Weights of a small image classifier: layers 12, 44167 training examples.
Rows from block 2 of a small image classifier, named by matrix and row number. Rows with one number belong to one neuron. Each number is 50 + 10 x the weight over its row's rms, rounded and kept within 0 to 99. All counts start at 0.
After each neuron's rows are labels from the 100 images, of 14976, where the neuron reaches its highest value: "top examples" is what is common among them. Only what is clearly more common there than usual is listed. The data: telescope images of galaxies (Galaxy Zoo DECaLS). In brackets: how many of the 100, against the usual share in percent.
# fc1: MLP up (model.blocks.2.mlp.fc1.weight, 480x160), inputs 0-159
# fc2: MLP down (model.blocks.2.mlp.fc2.weight, 160x480, transposed), outputs 0-159

fc1.379:53 53 29 53 58 44 37 53 54 42 45 67 57 56 53 55 56 61 59 46 48 39 52 52 54 63 54 43 63 61 54 52 55 71 48 45 46 32 62 41 54 45 36 42 45 48 61 50 55 66 53 36 50 31 50 52 45 52 66 61 51 41 45 28 71 45 61 51 51 45 56 60 51 61 64 57 38 51 54 69 63 50 32 47 46 39 50 21 67 59 44 53 52 66 36 43 60 58 42 55 69 58 46 60 54 53 37 39 34 58 46 38 50 69 43 58 55 56 52 44 51 43 60 55 43 35 64 51 50 60 43 50 49 54 49 45 37 37 53 62 42 47 50 25 52 30 44 41 31 58 51 50 32 62 62 69 59 58 55 45
fc2.379:41 52 68 57 50 43 57 45 51 40 53 38 50 38 35 54 65 39 63 41 53 67 49 47 47 64 56 58 34 47 44 60 36 47 51 55 63 43 52 64 47 50 68 48 66 41 63 52 38 40 44 64 61 57 44 56 55 57 39 56 52 71 60 61 26 69 50 64 50 54 59 32 49 50 36 35 52 42 48 36 41 49 57 44 62 53 50 36 55 58 42 39 41 37 31 51 32 42 44 51 55 48 39 57 39 39 46 54 68 52 52 56 58 42 59 58 32 37 46 64 52 40 35 57 68 41 59 41 38 51 52 38 46 48 58 65 56 53 47 67 43 49 50 59 34 45 55 64 63 54 62 75 56 35 48 41 41 56 40 35
top examples: roundness: round (44 vs 20.3)

fc1.168:63 43 51 56 60 64 50 43 47 54 57 40 54 48 43 47 55 47 46 68 52 61 62 53 47 59 55 48 58 26 48 61 39 66 41 43 37 65 21 38 48 58 52 47 43 42 49 53 61 44 44 54 41 58 53 30 58 29 46 54 47 53 48 56 44 36 43 57 69 52 65 51 68 59 52 53 54 56 58 48 60 49 18 46 50 54 41 36 62 26 54 47 54 39 41 55 45 29 46 54 64 48 60 44 63 38 43 44 34 53 57 43 35 49 57 43 34 39 58 58 65 57 60 60 49 55 53 76 47 68 44 42 36 37 45 50 68 44 55 55 51 45 52 56 41 58 53 52 57 68 42 40 47 43 67 60 50 56 56 63
fc2.168:26 53 41 32 59 45 26 45 54 38 38 55 63 45 41 56 47 65 55 35 50 46 42 60 33 48 51 54 47 53 33 41 45 49 47 57 47 49 40 66 38 48 60 51 70 51 41 31 48 51 79 54 44 42 43 58 57 70 52 48 53 56 29 51 54 44 36 39 46 39 53 48 65 52 58 61 45 73 46 50 51 60 75 50 52 54 69 39 51 53 47 53 51 32 68 38 48 56 56 65 35 53 49 55 37 51 52 65 52 54 51 56 78 48 47 52 58 50 35 44 61 51 44 44 51 55 67 34 45 53 62 70 47 48 51 60 54 43 54 42 44 55 61 54 49 47 62 46 51 38 49 66 61 66 51 42 47 47 62 47
top examples: roundness: cigar-shaped (31 vs 8.1)

fc1.371:42 33 37 49 59 40 37 39 59 44 37 35 48 67 41 45 44 63 58 73 39 52 53 63 58 51 55 55 59 20 46 47 48 56 64 51 64 43 55 54 42 42 50 47 55 62 44 53 56 51 38 51 44 35 58 38 55 40 58 58 49 41 45 51 42 68 53 74 56 43 45 39 72 38 38 51 20 66 55 53 43 37 52 51 44 43 67 55 67 52 36 51 56 31 52 65 42 65 33 52 42 50 54 48 57 58 32 56 39 45 45 58 64 54 41 52 60 63 61 50 40 44 44 50 43 36 32 58 44 45 53 56 54 39 51 55 35 48 44 45 57 45 35 49 44 39 61 56 29 60 54 57 47 48 59 42 61 54 56 61
fc2.371:52 47 48 62 43 65 62 58 39 55 59 57 48 53 47 73 37 41 65 46 39 62 61 55 40 49 52 44 49 41 62 65 55 44 62 64 37 48 41 38 35 48 43 41 51 47 60 39 36 39 60 65 52 51 51 52 47 45 53 44 68 49 50 57 56 78 64 47 49 53 48 58 56 45 44 45 53 39 58 57 55 40 49 64 57 44 58 39 28 43 50 38 45 40 49 45 41 32 50 51 37 54 40 51 40 59 73 47 75 58 61 26 51 59 61 58 48 47 41 59 54 50 49 58 53 39 66 68 40 42 51 66 56 43 46 56 54 49 56 58 49 60 56 50 36 49 29 35 54 41 27 58 54 62 39 38 54 30 49 30
top examples: roundness: round (44 vs 20.3)

fc1.24:56 44 57 57 66 62 50 45 49 42 58 54 55 44 50 37 49 62 48 55 46 41 67 40 56 62 60 63 32 58 44 37 39 49 46 38 32 50 43 65 62 58 58 61 50 49 37 48 48 50 40 52 46 43 56 41 67 52 59 34 47 52 35 52 40 51 55 37 70 52 46 54 58 58 41 41 58 52 62 45 56 36 48 59 41 56 53 34 40 32 41 64 22 27 57 58 53 47 40 59 56 60 46 56 49 54 42 59 45 53 43 38 71 64 66 56 38 56 72 49 58 40 42 40 44 54 39 53 21 53 46 65 53 46 51 56 51 44 59 45 54 52 42 42 69 34 47 48 44 65 42 58 58 58 56 27 74 55 52 51
fc2.24:61 51 47 44 55 53 49 67 43 51 44 46 44 59 41 24 35 43 38 33 48 46 52 50 53 28 53 48 52 49 42 42 38 54 55 61 49 55 42 54 39 46 42 66 37 50 51 49 38 45 53 63 20 67 38 50 67 60 54 53 57 57 69 45 50 56 40 71 47 59 58 53 39 69 50 37 63 47 48 28 55 38 42 40 58 60 56 46 67 63 36 66 49 57 40 56 66 31 46 49 64 55 60 61 24 66 62 43 64 60 51 57 52 30 46 67 55 54 41 49 51 57 47 63 46 51 41 60 67 53 49 47 49 53 51 37 42 40 41 63 49 58 59 60 31 51 52 49 53 57 48 39 47 48 56 41 42 50 36 47
top examples: edge-on disk: yes (33 vs 5.2); roundness: cigar-shaped (25 vs 8.1)

fc1.322:46 51 51 37 72 57 45 49 50 55 51 64 58 46 55 60 35 60 60 50 35 44 71 69 62 43 52 48 33 43 47 35 41 71 45 43 61 61 46 44 57 58 27 44 37 58 50 38 67 35 47 36 39 54 54 42 46 68 48 56 39 51 61 38 41 38 60 52 44 64 60 47 56 46 49 51 48 45 50 48 59 27 60 38 48 61 47 51 49 58 53 60 35 63 34 59 50 41 71 57 53 58 48 37 62 46 72 39 40 53 48 31 53 48 40 52 53 45 64 47 50 45 37 62 56 50 72 56 53 64 48 49 58 34 49 48 64 54 37 38 56 66 50 48 45 43 52 65 74 40 59 45 51 45 59 61 44 49 38 47
fc2.322:52 38 50 38 44 50 37 42 48 58 58 55 39 40 42 49 73 51 54 49 46 55 53 62 36 68 36 70 43 39 53 34 54 53 41 63 56 49 58 43 36 68 47 51 60 57 49 44 46 49 51 44 33 46 57 54 47 38 54 49 50 47 46 45 51 57 55 50 59 40 64 51 54 65 56 53 49 48 47 74 49 55 30 54 42 50 60 52 67 50 75 41 44 49 21 40 51 36 73 51 49 61 61 61 42 66 52 60 61 41 56 58 55 32 55 51 54 57 41 63 33 56 52 44 55 26 42 42 62 67 56 52 43 58 34 52 44 45 54 55 56 42 32 43 34 36 57 34 42 68 50 30 44 54 45 43 42 51 56 64
top examples: roundness: cigar-shaped (33 vs 8.1)

fc1.23:42 54 71 44 82 32 54 65 59 54 48 26 48 52 32 61 55 56 41 48 31 60 44 55 59 58 74 66 44 55 54 60 57 40 40 44 70 39 19 55 40 47 60 41 51 62 55 57 61 56 54 52 37 49 30 48 43 50 52 49 65 41 34 50 47 51 47 49 35 63 47 31 65 46 50 48 56 45 47 49 46 43 52 45 55 45 34 51 38 48 31 48 40 51 46 52 53 45 53 52 58 51 44 61 40 36 47 68 40 57 61 51 59 37 53 53 60 58 50 51 73 57 45 50 43 52 40 62 59 49 61 54 37 61 52 55 53 47 44 58 74 67 46 54 46 50 49 69 54 40 59 53 52 53 50 57 65 51 41 48
fc2.23:59 49 34 41 31 59 60 57 48 60 31 64 57 60 61 55 59 46 76 69 63 48 47 58 39 40 41 51 68 38 51 53 54 44 55 51 58 43 49 50 50 64 41 34 36 36 42 39 60 63 72 55 57 39 68 62 55 42 22 46 57 51 45 49 63 59 37 36 55 42 54 42 51 61 53 51 46 44 39 54 66 57 49 41 48 66 59 48 42 50 41 68 57 36 67 56 26 48 47 53 28 35 58 57 54 42 54 50 45 57 43 47 33 65 52 49 48 52 49 39 44 38 54 42 59 53 54 53 51 55 43 38 42 65 50 38 51 72 47 53 52 51 46 53 36 50 56 30 49 53 62 43 61 54 53 61 29 51 48 50
top examples: edge-on disk: no (53 vs 24.7); spiral arms: yes (45 vs 18.8); bar: no (34 vs 12.9)

fc1.384:52 55 53 49 47 43 62 64 52 56 23 67 44 66 59 43 52 47 49 45 47 52 44 71 43 65 31 45 47 53 59 24 38 57 45 61 37 62 34 42 52 48 58 73 45 50 57 54 54 42 49 67 76 56 59 65 55 72 46 38 43 43 51 54 55 36 40 45 40 57 57 55 33 54 53 41 56 55 46 39 65 43 49 43 53 44 49 54 62 50 37 43 55 68 31 65 62 44 48 49 47 44 62 58 37 49 61 51 57 54 56 31 46 43 55 39 73 69 53 49 34 46 44 47 50 61 40 61 52 56 48 34 38 71 48 38 45 54 47 49 56 52 42 37 38 65 44 42 39 49 59 45 49 53 54 35 59 48 52 49
fc2.384:42 47 61 61 52 65 48 49 43 33 47 43 65 63 54 65 57 63 55 39 34 65 49 45 42 50 54 54 43 48 47 48 56 48 48 36 53 55 59 60 54 48 46 37 65 43 57 50 58 46 36 40 46 46 47 43 45 54 44 51 47 49 46 60 50 49 57 55 38 53 23 42 64 45 53 47 36 55 46 60 41 48 56 43 45 43 62 48 38 68 37 46 42 63 43 43 46 58 38 63 69 57 61 48 56 35 58 39 67 44 43 70 13 50 52 55 56 49 51 27 65 43 51 37 69 51 70 48 35 27 45 57 53 40 58 66 53 53 56 42 48 33 71 48 56 41 44 54 72 53 35 57 51 62 54 51 53 63 46 57
top examples: shape: featured or disk (62 vs 30.4); spiral arms: yes (42 vs 18.8); bulge size: small (26 vs 7.2)

fc1.156:55 70 67 57 42 54 45 45 52 55 48 44 56 38 34 44 47 45 49 50 44 60 48 49 37 42 64 48 53 50 48 52 57 51 56 50 55 32 49 66 69 43 50 47 40 45 59 43 62 58 52 41 54 70 48 51 18 57 62 57 53 45 43 52 42 53 37 38 79 56 36 41 43 36 58 63 54 63 49 31 62 49 55 71 52 55 33 57 44 76 54 57 36 56 60 39 44 38 46 62 59 57 62 49 52 45 55 48 54 53 52 53 43 56 46 42 50 47 39 53 34 51 47 50 47 66 52 56 55 37 29 40 54 59 26 41 51 67 43 44 49 45 68 53 52 44 63 65 57 29 61 54 60 52 59 62 45 66 42 65
fc2.156:55 39 50 51 54 56 65 39 44 45 53 52 58 57 64 70 41 72 55 58 52 50 57 38 62 69 55 50 46 46 39 60 61 51 48 40 50 59 76 46 44 60 37 43 29 59 35 56 52 42 42 58 54 31 35 46 52 36 43 57 64 52 35 54 68 51 41 67 60 56 66 55 32 43 42 44 39 55 54 58 51 48 43 51 48 53 54 62 47 69 40 51 49 42 43 38 35 48 41 52 48 49 42 57 62 64 46 55 51 43 45 58 42 44 45 59 42 58 47 41 52 51 45 64 50 31 35 56 58 82 49 43 65 55 53 40 47 43 30 58 45 31 29 62 51 47 59 60 37 42 47 59 35 53 46 56 34 37 61 56
top examples: edge-on disk: no (52 vs 24.7); spiral arms: yes (43 vs 18.8)

fc1.431:38 61 63 39 74 43 44 38 46 48 41 66 65 55 54 46 50 67 66 52 24 65 55 67 53 43 45 64 39 39 41 56 45 52 59 62 59 44 38 54 62 60 58 50 32 54 52 39 58 49 46 46 63 49 57 64 35 47 66 58 54 34 44 66 54 38 58 54 34 50 63 69 58 48 62 59 40 54 36 56 63 36 54 51 44 32 38 60 33 33 54 38 37 47 54 54 35 59 52 51 53 41 36 70 41 56 45 38 47 59 45 48 49 52 61 45 33 52 53 44 53 54 51 47 57 57 48 63 46 49 52 47 62 33 56 44 56 59 37 45 37 41 37 33 37 48 46 52 58 34 55 54 43 48 43 56 71 59 59 64
fc2.431:38 73 60 56 48 43 61 46 38 60 44 40 49 52 43 67 47 39 37 56 47 46 58 39 40 58 43 41 58 63 44 44 41 52 33 42 68 62 61 50 50 76 44 40 41 53 42 48 72 51 49 48 39 48 43 56 54 36 47 50 49 54 62 59 49 42 47 52 55 31 54 48 44 49 46 42 48 40 41 42 33 48 49 51 40 41 64 61 51 46 62 50 51 55 63 50 47 40 59 42 49 59 47 20 63 52 28 43 51 49 25 54 48 52 58 51 64 35 64 60 45 59 43 38 44 50 63 31 53 47 44 66 53 56 47 75 49 54 56 58 70 42 52 70 45 51 53 42 44 49 65 50 48 46 71 44 49 76 37 42
top examples: edge-on disk: no (52 vs 24.7); bar: no (36 vs 12.9)

fc1.158:53 72 43 64 66 49 24 63 52 37 32 39 46 33 48 57 61 52 50 61 53 44 50 36 54 40 39 62 46 49 55 47 48 40 50 57 54 42 26 51 45 46 36 64 48 36 61 56 56 42 52 55 60 47 63 45 52 64 60 35 49 63 37 56 57 54 44 41 52 60 55 53 73 57 41 42 42 37 45 58 58 47 53 57 50 38 51 27 63 46 54 30 48 54 57 59 46 51 42 34 64 48 53 57 41 51 52 58 36 56 56 55 46 40 53 34 45 69 57 49 39 54 59 55 76 50 55 70 44 61 65 39 48 44 51 61 62 32 53 51 58 51 60 60 52 50 53 56 53 58 38 35 38 36 47 39 54 53 53 22
fc2.158:56 43 33 38 57 52 33 53 57 62 51 45 50 57 51 48 44 56 59 28 77 57 63 54 50 45 56 55 54 52 46 36 28 50 50 55 50 33 36 57 45 54 58 48 71 62 51 42 39 59 46 45 60 63 47 40 37 41 54 47 65 52 51 42 48 41 51 47 35 42 77 47 66 60 60 52 73 50 57 44 44 58 46 55 57 66 56 43 26 40 44 59 60 38 55 51 37 62 54 48 57 62 43 56 58 31 42 60 40 67 59 45 57 57 53 44 61 61 69 52 57 42 52 28 41 58 53 39 54 34 49 55 53 68 49 41 51 59 42 43 52 52 55 46 28 54 33 50 37 42 48 63 41 51 41 47 29 43 47 49
top examples: edge-on disk: yes (27 vs 5.2)