Rows from block 7 of a small image classifier, named by matrix and row number. Rows with one number within an expert belong to one neuron, the router's apart. Each number is 128 + 24 x the weight over its row's rms, rounded and kept within 0 to 255. All counts start at 0.
Before each expert's rows are labels from the 100 images, of 14976, where the router gives the expert most weight on average: "place" is the part of the image that holds the peak. Only what is clearly more common there than usual is listed. The data: telescope images of galaxies (Galaxy Zoo DECaLS).
# router: router (model.blocks.7.mlp.router.weight, 4x160, trained with AdamW), inputs 0-159
# up: expert up (model.blocks.7.mlp.up, 4x32x160), inputs 0-159
# down: expert down (model.blocks.7.mlp.down, 4x160x32, transposed), outputs 0-159

# expert 2
place: centre
router.2 [ 99 139 122 144  79 113 146 138 131 131 180 101 126 155 156 150 119 104 147 175 154 136 106  67 131 155 140  68 167 113 120  76 113 111 113 130  94 143 119  90  82 125 142 132 138 117 164 162  67 131 144  97 126 126 101  98 152 156 129 145 101 107 152 106 150 153 186 161 121  88 123 100 121 134 156 114 127 161 130 131 114 145 134 117 116 134 128 111 127 127  99  86 121 110 129 104 148  87 118 151 125 120 149 121 110  96 113 115 163 113 120 139 119  90 111  99 120 112 110 151 139 134 134 143 150 127 102 131 111 103 128 118 115 163 112 119 121 114  66 111 134  91 129 114 114  81 137 133 149 110 156 112  85 118 116 114 141 176 105  98]
up.2 [154 120 106 172  93 168  69 142 140 146 110 127 107 128  98 104 122 128 104 126 100  90 155 129 120 131 110 146 129 112 127 143 117 115 121 169 166 110 125 104 129 159 128 108 157 118 125 135 133 119 124 158  94 136 112 160 132 136 122 112 148 148 117 104 132 118 116 142 116 101 138 100 131 160 152  98 100 149 124  90 139 144 158 175 146  95 136 132 168 102  96 100 119 124 155 132 164  95 108 125 147 162 126 112 123  85 114 197 119  95 176 137  98 139 133 116  91 100 111 113 115 154 120 152 158  89 142 114 118 120 109 176 133 103 158 174 146 140 136 111 131 113 176 142  96 148  83  86 149 129 112 125 127 170 114 121 180 104 155 148]
down.2 [125 116 148 110 142  87 129 166 102 109 115 113 160 105 120 144 111 145 105 151 120 158 173 114 156 154 156 146 108 131 110 115 143 114 136 138 146 123 106 130 156 178 147 123  99 106 125 112 151 121 178 119 127 104 122 170 109 142  95 150 146  99 100 142 123 143 182 113  96 155 126 159 149 106 140 114 156 120 109 154 151  84 113 164 141 158  66 161  93 172 160 128 126 125 113 115  86 136  96 112 118 109 135 154 146 133 152 127 127 123 129 143 119 127 137 175 151 118 146 141  86 165 149  86 164 136  80 150 120 185 141  81 165 135 137  80 105 136 148 120  88 137 125 124 132 146 127 141 111  94 123 135 102 148  97 118  93 141 117 130]
up.3 [107 120 133 139 118 133  59 109 147 111 102  87 109 103 111 161 118 134 127 153 146 134 149 105 104 120  98 140 100 138 152 153 126  97 147 130 141 103 180 156 115 117 124 156 144 125 146 130 143 111 144 120 157 136 118 174 114 136 121 133  97 119 132 131 130  81  78 137 102  99 131 132 115 166 102 124 168 112  91  95 128 152 114 133  82 154 140  97 123 109 164 109 164 113 142 148 102 128  89 132 118 127 135 125 121 140 189 186 141 136 166 130 139 136 137 104 133 133 134 142 159 102 110 168 115 117  75 155 123 133 105 101 113 126 146 153 106 153 148 103 178  83 142 126  89 158  99 114 194 142 114 142 147 134 148 108 155 150 104 118]
down.3 [116  96 118 158 161 139 108 154  96 138 137 125 160 147 155 121 156 121  98 158 106 116 124 131 129 130 111 123 120 111 138 110 162 140 109 146 121 137 141  94 145 133 161 109 186 167 111 161 131 128 171 125 148 129  98  86 106 133 101 156 127 146  99  91 101 130 152 143  83 138 124 164 136 118 158 107 100  88 102 152 113 170 130 178 127  89  98 133 152 135 164 116 136 115 151 123 140 120 108 128 120  96  88  97  98 145  62 119 118 133 157 145 119 102 128 102 146 110 126 110 120 132 178 100 115  99 149 112 147 106 126 104 162 118  99 111 137 117 116 115 135 114 134 130 168 149 103 121  69 106 151 140 161 107 107 150  69 147 165 100]
up.4 [133 137 110 130  92 110  98 119 114 122 115 116 138  67 118 127  80  77 120 121 141 129 138 156  89 104 114 111  69 186 113 105 145  95 142 103 148 121 140 136 137 131  91 163 157 174  84 149 139 128 136 141 110 105 123 159 122 109 114 125  87 134 137 158 114 128 103 151 122 128 117 147 104 134  99  69 125 143 150 111 111 100  91 155 116 132 115 115 165 139 133 131 160 140 144 153 116 136 133  98 128 129 101 146 144 134 114 111 104 108 116 150 153 139 129 154 153 157 113  96 145 130 124 181 122 143 106 139 140 129 185 156 118  96 115 181 114 126 128 132 151 108 143  83 141  82 142 122 148 160 127 120 139 101 137  87 196 157 151 141]
down.4 [136 133 144 177  80 135 124 128 128 146 116 120 165 123 101  80 107  89 160 137  73 128  98 172 136 149  99  76 159 114 127  96 159 153  98 157 156 109 132 134 173 157 106 121 111 138 108 144 125  90 118 127  96 119 135 132 114 153 138  89 131 141 171 130 154 152 124 114 162 133 132 119 125 126 115 149 124 145 113 130 142 138 150 132  80 142 105 129 140  83 135 103 121 100 116  95 105 112 143 179  85  93  67 118  87 141 162 135 134 129 128 127 119 127 139 120 139 146  99 142 114 145 166 116 154 130  92  91 147 120 176 118 133 127 121 117 135 155 101 150 114 123  77 152 111 161 109 105 121 147 130 174 125  99 145 115 155 127 116 175]

# expert 1
place: centre
router.1 [110 110 134 144  83  92 128 131 148 127 144 104 149 143 140 152  80 124 147 181 103 148 141 123 121 149 113  66 144 115 126  67 108 138  95 145 101 118 115 115 124 123 124 115 129 119 185 151  89 135 141 125 120  90 101 121 131 150 141 130  92  65 118  90 129 158 163 149  93 118 133 107 132 153 146 128 137 125 124 125 120 138 121 102 106 155 132 146 142 148 110  52 141 107 143 136 137 100 125 135 109 114 129 120 110 101 120 178 148 132 113 120 135  92 118  99  98 119 104 147 144 141 152 144 144 117  84 136 156 132 136 119  66 149 118 110  95  83 100  87 135 112 139 148 120 106 151 127 148 110 176  90 100 141  96 118 103 166 115 115]
up.2 [130 133 108 129 130 116 102 101  75 108 137 127 131 131 126 122 133 122 133 179 134 126 121 114  96 107 100 163 155 137  91 108 154 119 136 134 168 124 110 120 116 127 117  99 166 134 163 125 154 139 163 141 116 106 125 155 152 135 127 112 124 124 120 168 155 131  76 129 105  79  95 111 140 115 146 147 182  94 100 138 123  95 190 133 153 113  38 113 147 139 116 125 142 114 128 136 110 128 170 103  97 162 114 143 130  96 102 151 140  92 133 101 143 105 147 115  97 107 147 132 160 113 131 154 136 124 108 198 113 115  93 132 104  92 135 152 144 137 100 123 134 147 145 151 112 134 144  99 144 132 137 120 135 110 141  81 184 104 112  93]
down.2 [126 180 149 100 116  93 161 136 158 137 137 120 106 126 158 158 138 113 136 139 127 135  96 168 137 138 174 130 142 134 127 117  93 100 119  81 103 140 152 167  90 113 136 104 139 102 147 191 109 121  60 168 143 115 130 100 115  80 146 102 116 143 157 126 131 116 113 151 156 101 144 127 155 131 134 145 198 138 112 119  96 105 106 117  97 129 173 175 119 144 131  84 124 133 147 171 138 128  95 121 126 107 135 167 109 153 147 154 115 134 129 162 116 147 132  92 135 107 116 121 130  90 169 115 150 123 126 158 136 125 143 145 145 130  94  92 130 131 114  87 162 114 146 129 115 144  92 120 133 122 110 127  78 117 108 125 153 109 105 159]
up.3 [130 126 140 133  78 128  26 113 118 170 147  98 105 105 125 160 161 144 133 134 165  81 136 147 146 129 116 131 144 112 118 102 144  90 142 119 138 114 122 132 162 148 123 100 152  95 144 165 114 131 107 126 149 141 134 112 119 114 142  98 129 145 175 128 142 136  75 147  85  81 100 117 128 112  94 113 148 129 131 131 134 118 118 100 114 107 102 144 166 141  99 154 143 146 143 149 115 100 143 119 140 154  97 145 135 154 122 185 104  90 143 132 110 115 128  65 119 165 126 150 133 156 152 132 134 154 128 141 164 118 107 176 145 141 140  89 119 144 125 108 157 107 147 146 118 127 170 117 116 133 154 135  98 164 122 119 155 122  87 152]
down.3 [173 154 126 129 124 122 103  93 127 153  91  99 176 146  90  98  83  79 128 123  97 164 144 139 100 111 123 139 107 119 155 125 125 115 129 113 145 157 142 102 103  62 137 121 131 184 138 111 128 165 151 135 119 144 148  79 122 144  88 113 133 125 136 154 109 140 148 121 106 150 159 160 104 144 126 168  90 143 136 123 111 124 136  80 137 131 172 183 134 128 128 154 145 121 166 139 130 149 146 117 143 158 150  98 145 109 107 127 131  62 138 109 147 134 111 143 125  99 131 104 131 122 117 140 113 105 125 110 149 138 106 137 144 111  99 164 138  98 103 171 120 114 115  96  96 119 153 101 141 123  93 113 165 120 171 141 107 131 180 130]
up.4 [117 126 173 117 125 115  28 108 112 147 114 101 103 151 156 133 110 164 153 153 164 121 142 131 171 120 115 170 118 130 112  96 134  76  85 102 175  96 109 148 122 128 143 121 146 117 148 142 158 137 129 154 119 139 104 120 159 126 143  86 106 109 131 103 158 123  82 125 104 121 105 106 132 126 116 146 160 148 133 145 126 148 151 133  85 101  93 114 131 109  94 101 136 142 144 127 118 116 104  99 104  89 122 180  91 119 145 174 152 110 112 144 152 121 123 110 125  99 102 121 127 127  80 162 112 116 102 154 150 137 123 142 136 107 153 144 129 114 113 158 153 190 148 142 130 115 121 129 146 114 113 108 130 129 135  99 175 151 121 104]
down.4 [185  87 127 128 170 153 107 132 147 152 150 111 130 150  97 133 142 104  87 152 126 147 152 128 123 117 133 135 125 150 155 150 161  85 112 201 125 167  82 163 128 124 133 107 111 134 119 131 125 137 163  95 128 150 142 126 133 132 136  86 125 164 129 125 136 138 124 125 170 139 122 138 138  98 136 122 176  96 125  82  98 101 142  95 148  98 123  88 110 131  90 112 119 138 131  78 151 133 159 155 131 122 107 123 119  62 126 132 164 125 144 131  88 112 113 114 128 163 144 161 136 104 116 100 130 163 112  96 153 118 126 166 133 120 128  98 153 147 103 164 119  84 103 118 138 151 109 114 151 115 133 123 168 132 149 100 102  72 132 132]

# expert 3
place: top centre; top right
router.3 [111 134 136 137  93 115 138 136 143 128 148 103 104 158 153 149 168 123 133 147 162 116 126  90 109 165 130  73 154 114 126  75  99 156 109 141  91 130 160  93  75 125 142 132 122 110 172 155  76 134 133 101 136 109 101  90 146 145 125 144 101  93 161 114 139 160 127 150 101  52 116 128 124 152 149 119 137 137 142 128 116 160 107 101 127 144 136 128  59 137 115  93 106 132 142 163 140  91 126 130 123 127 138 117 116 115 112 127 159 149 102 134 133  91 116  88 106 120 105 152 121 119  99 122 141 111 102 119 131  72 144 105  89 143 103 130 119 110 155 132 131  59 120 111 124  96 133 144 144  97 146  91  94 124 127 115 107 126 118 106]
up.2 [138  94 141 119 130 135  76 105  96 149 146  72 139 125 120 113  93 102 145 148 160 123 123 120 141 160 133 187 179 124 139  86  90  88 111 160 148 114 132 114 162 132 132 127 131 120 157 114 165 123 137 126 125 130 106 139  91 129 128 113 118  85 116 143 119 130  81 114 123 123  84 134 125 136 114 131 152 143 122 139 125 123 138 113 149 162 116 132 103 120  92 117 156 136 138 170 115 159 132 128  84 140 108 133 135 154  99 146 156 114 121 141 146 140  93 111  79 142 137 127 160 106  50 174 118 126 107 116 178 157 153 115 153 109 129 158  85 123 123 190 121 153 135  81 135 128 110 123 142  89 133 136 123 151 117 110 182 116 129 138]
down.2 [127 118 158 146 142  87 108 144 141 114 144  83 129 146 113 142  81 159 165  92  76 133 166 100 130 159 106 137 117 114 101 115 131 100 102 168 118 163 143 101 123 135 156 176 127 122 134 124  98 145 144  94 152 137 110 117 113 138 177 135 111  99 114 110 108 123 162 139 135 127 152 163 129 161 149 122 120 134 157 144 157 113 129 144 160 119 139 166 127 183 112 133  84 135 107 141 123 126 128 160 119 122 132 134 148 124 127 182 124 113 141  93 111 154 141 156 153 110 150 123 126 108 163 165 136 134 106 142  80 126 140 147 126  96 127 113 150 135 134  45 143 123 146  74  93 113 127 122 134  99 120  99 131 124  89 174 142 128  75 125]
up.3 [120 110 126 102 132 135  95 117 141 154 107 152 158 100 142 122  95 123  87 144 110 163 126  90  94 149 103 155 112 150  92  78 145 118 101 106 141 158 112 116 130 111  86  97 141 140 134 155 122 115  97 129 122  96 118 146 170 125 144 109  94 120 127 154 155 128  72 159 137  85  68 161  96  70 152 114 172 128 142 147 112 139 128 108 140 123 153 107 109 132 110 137  85 123 146 191 123 129 124  96 140 121 120 139 120 119 134 167 140 102 135 109 152 137 100 137 149 108 139 130 147 145 103 136 134 110 175 148 167 184 125 139 118 108 113 165  92 130 133 158 122 135 160 114 133 124 103 158 134 119 118 121  94 123 133  86 175 139 168 110]
down.3 [100 107 100 118 121 152 146 116 117 122 175 109 128 142  87 120 144 132 147 124  87 173 152 118 147 176 142 139 135 112 104 155 117 128 135 137  92  87 118  86 128 131 133 131 154 103  94 150 112 154 153  77 143 113 144  89  90 155 154 104 149 129 132 111 163 130 122 139 118 123 101 115 150 119 147 103 182 143 141  89 152 148 139 107 137 140  99 164  94 144 144 152 136 154 146  92 155 153 136 115 130 142  48 159 151 136 143 149 129 161 111 170 140 136 124 159 128 128 105 130 111 149 109 121 110 153 125 139 108 118 127 118 101 109 155 105 147 124  96 177  96 138 123 118 162  75 143 116 136  80 124 145 119 111 119  96  90  72 116 116]
up.4 [187 140 148 144  83 159  32 126 133  76 126 110 157 115 124 120  83 103 138 159 139  88 105 135 146 127 122 122 115 133 135  85 132  92 138 154 153 121 151 116 140 122 164 121 179 138 109 154 142 153 115 124 145 137 134 115 155 106 118 120 128 138 157 124  62 128  92 147 151 115 142 104 109 107 142 110 177 117 175 106 132 109 141 108 134 151  63 119 122 104 159 127 156 133 114 113 145 137 147 132 149 171 133 128 128 132 106 160 131 134 111 138 101  91 113 137 136 146 120 124 164 125 105 128  91 113 108 140 107 136 111 148 123  86 160 137 116 130 127 121 134 169 100 140 145 153 117 138  97 144  92  96  94 154 126  92 154 150 121 123]
down.4 [152 121 122  90 143 115 122 127 134 106 106 130 159 104 122 114  98 120  69 102 116 151 137  99 106 121 125 118 159 153 139  93 164 132 149 124 132 142 198  90 108 111 158 117 115 142 128 127 108 118  82 159 133  86 150 110 117 111 135 108  89 142 150 132 154 127 129 153 121 139 112 143 149 128 174 120 182 133 146 106 142  79 150  99 128 147 153 112 170 151  94 119 163 111 148 157 109  66  97 127  76 159 132 133 102 101 171 127 162  97 143 119 154 120 154 151 127 115 121  76 150 118 137 144 145 120 123 116 115 123 171 138 138 146 138 136 174 141 135 103 159 103 145 150 155 126 127 153 134  97 105 135 124  87 134 164 126 110  94 102]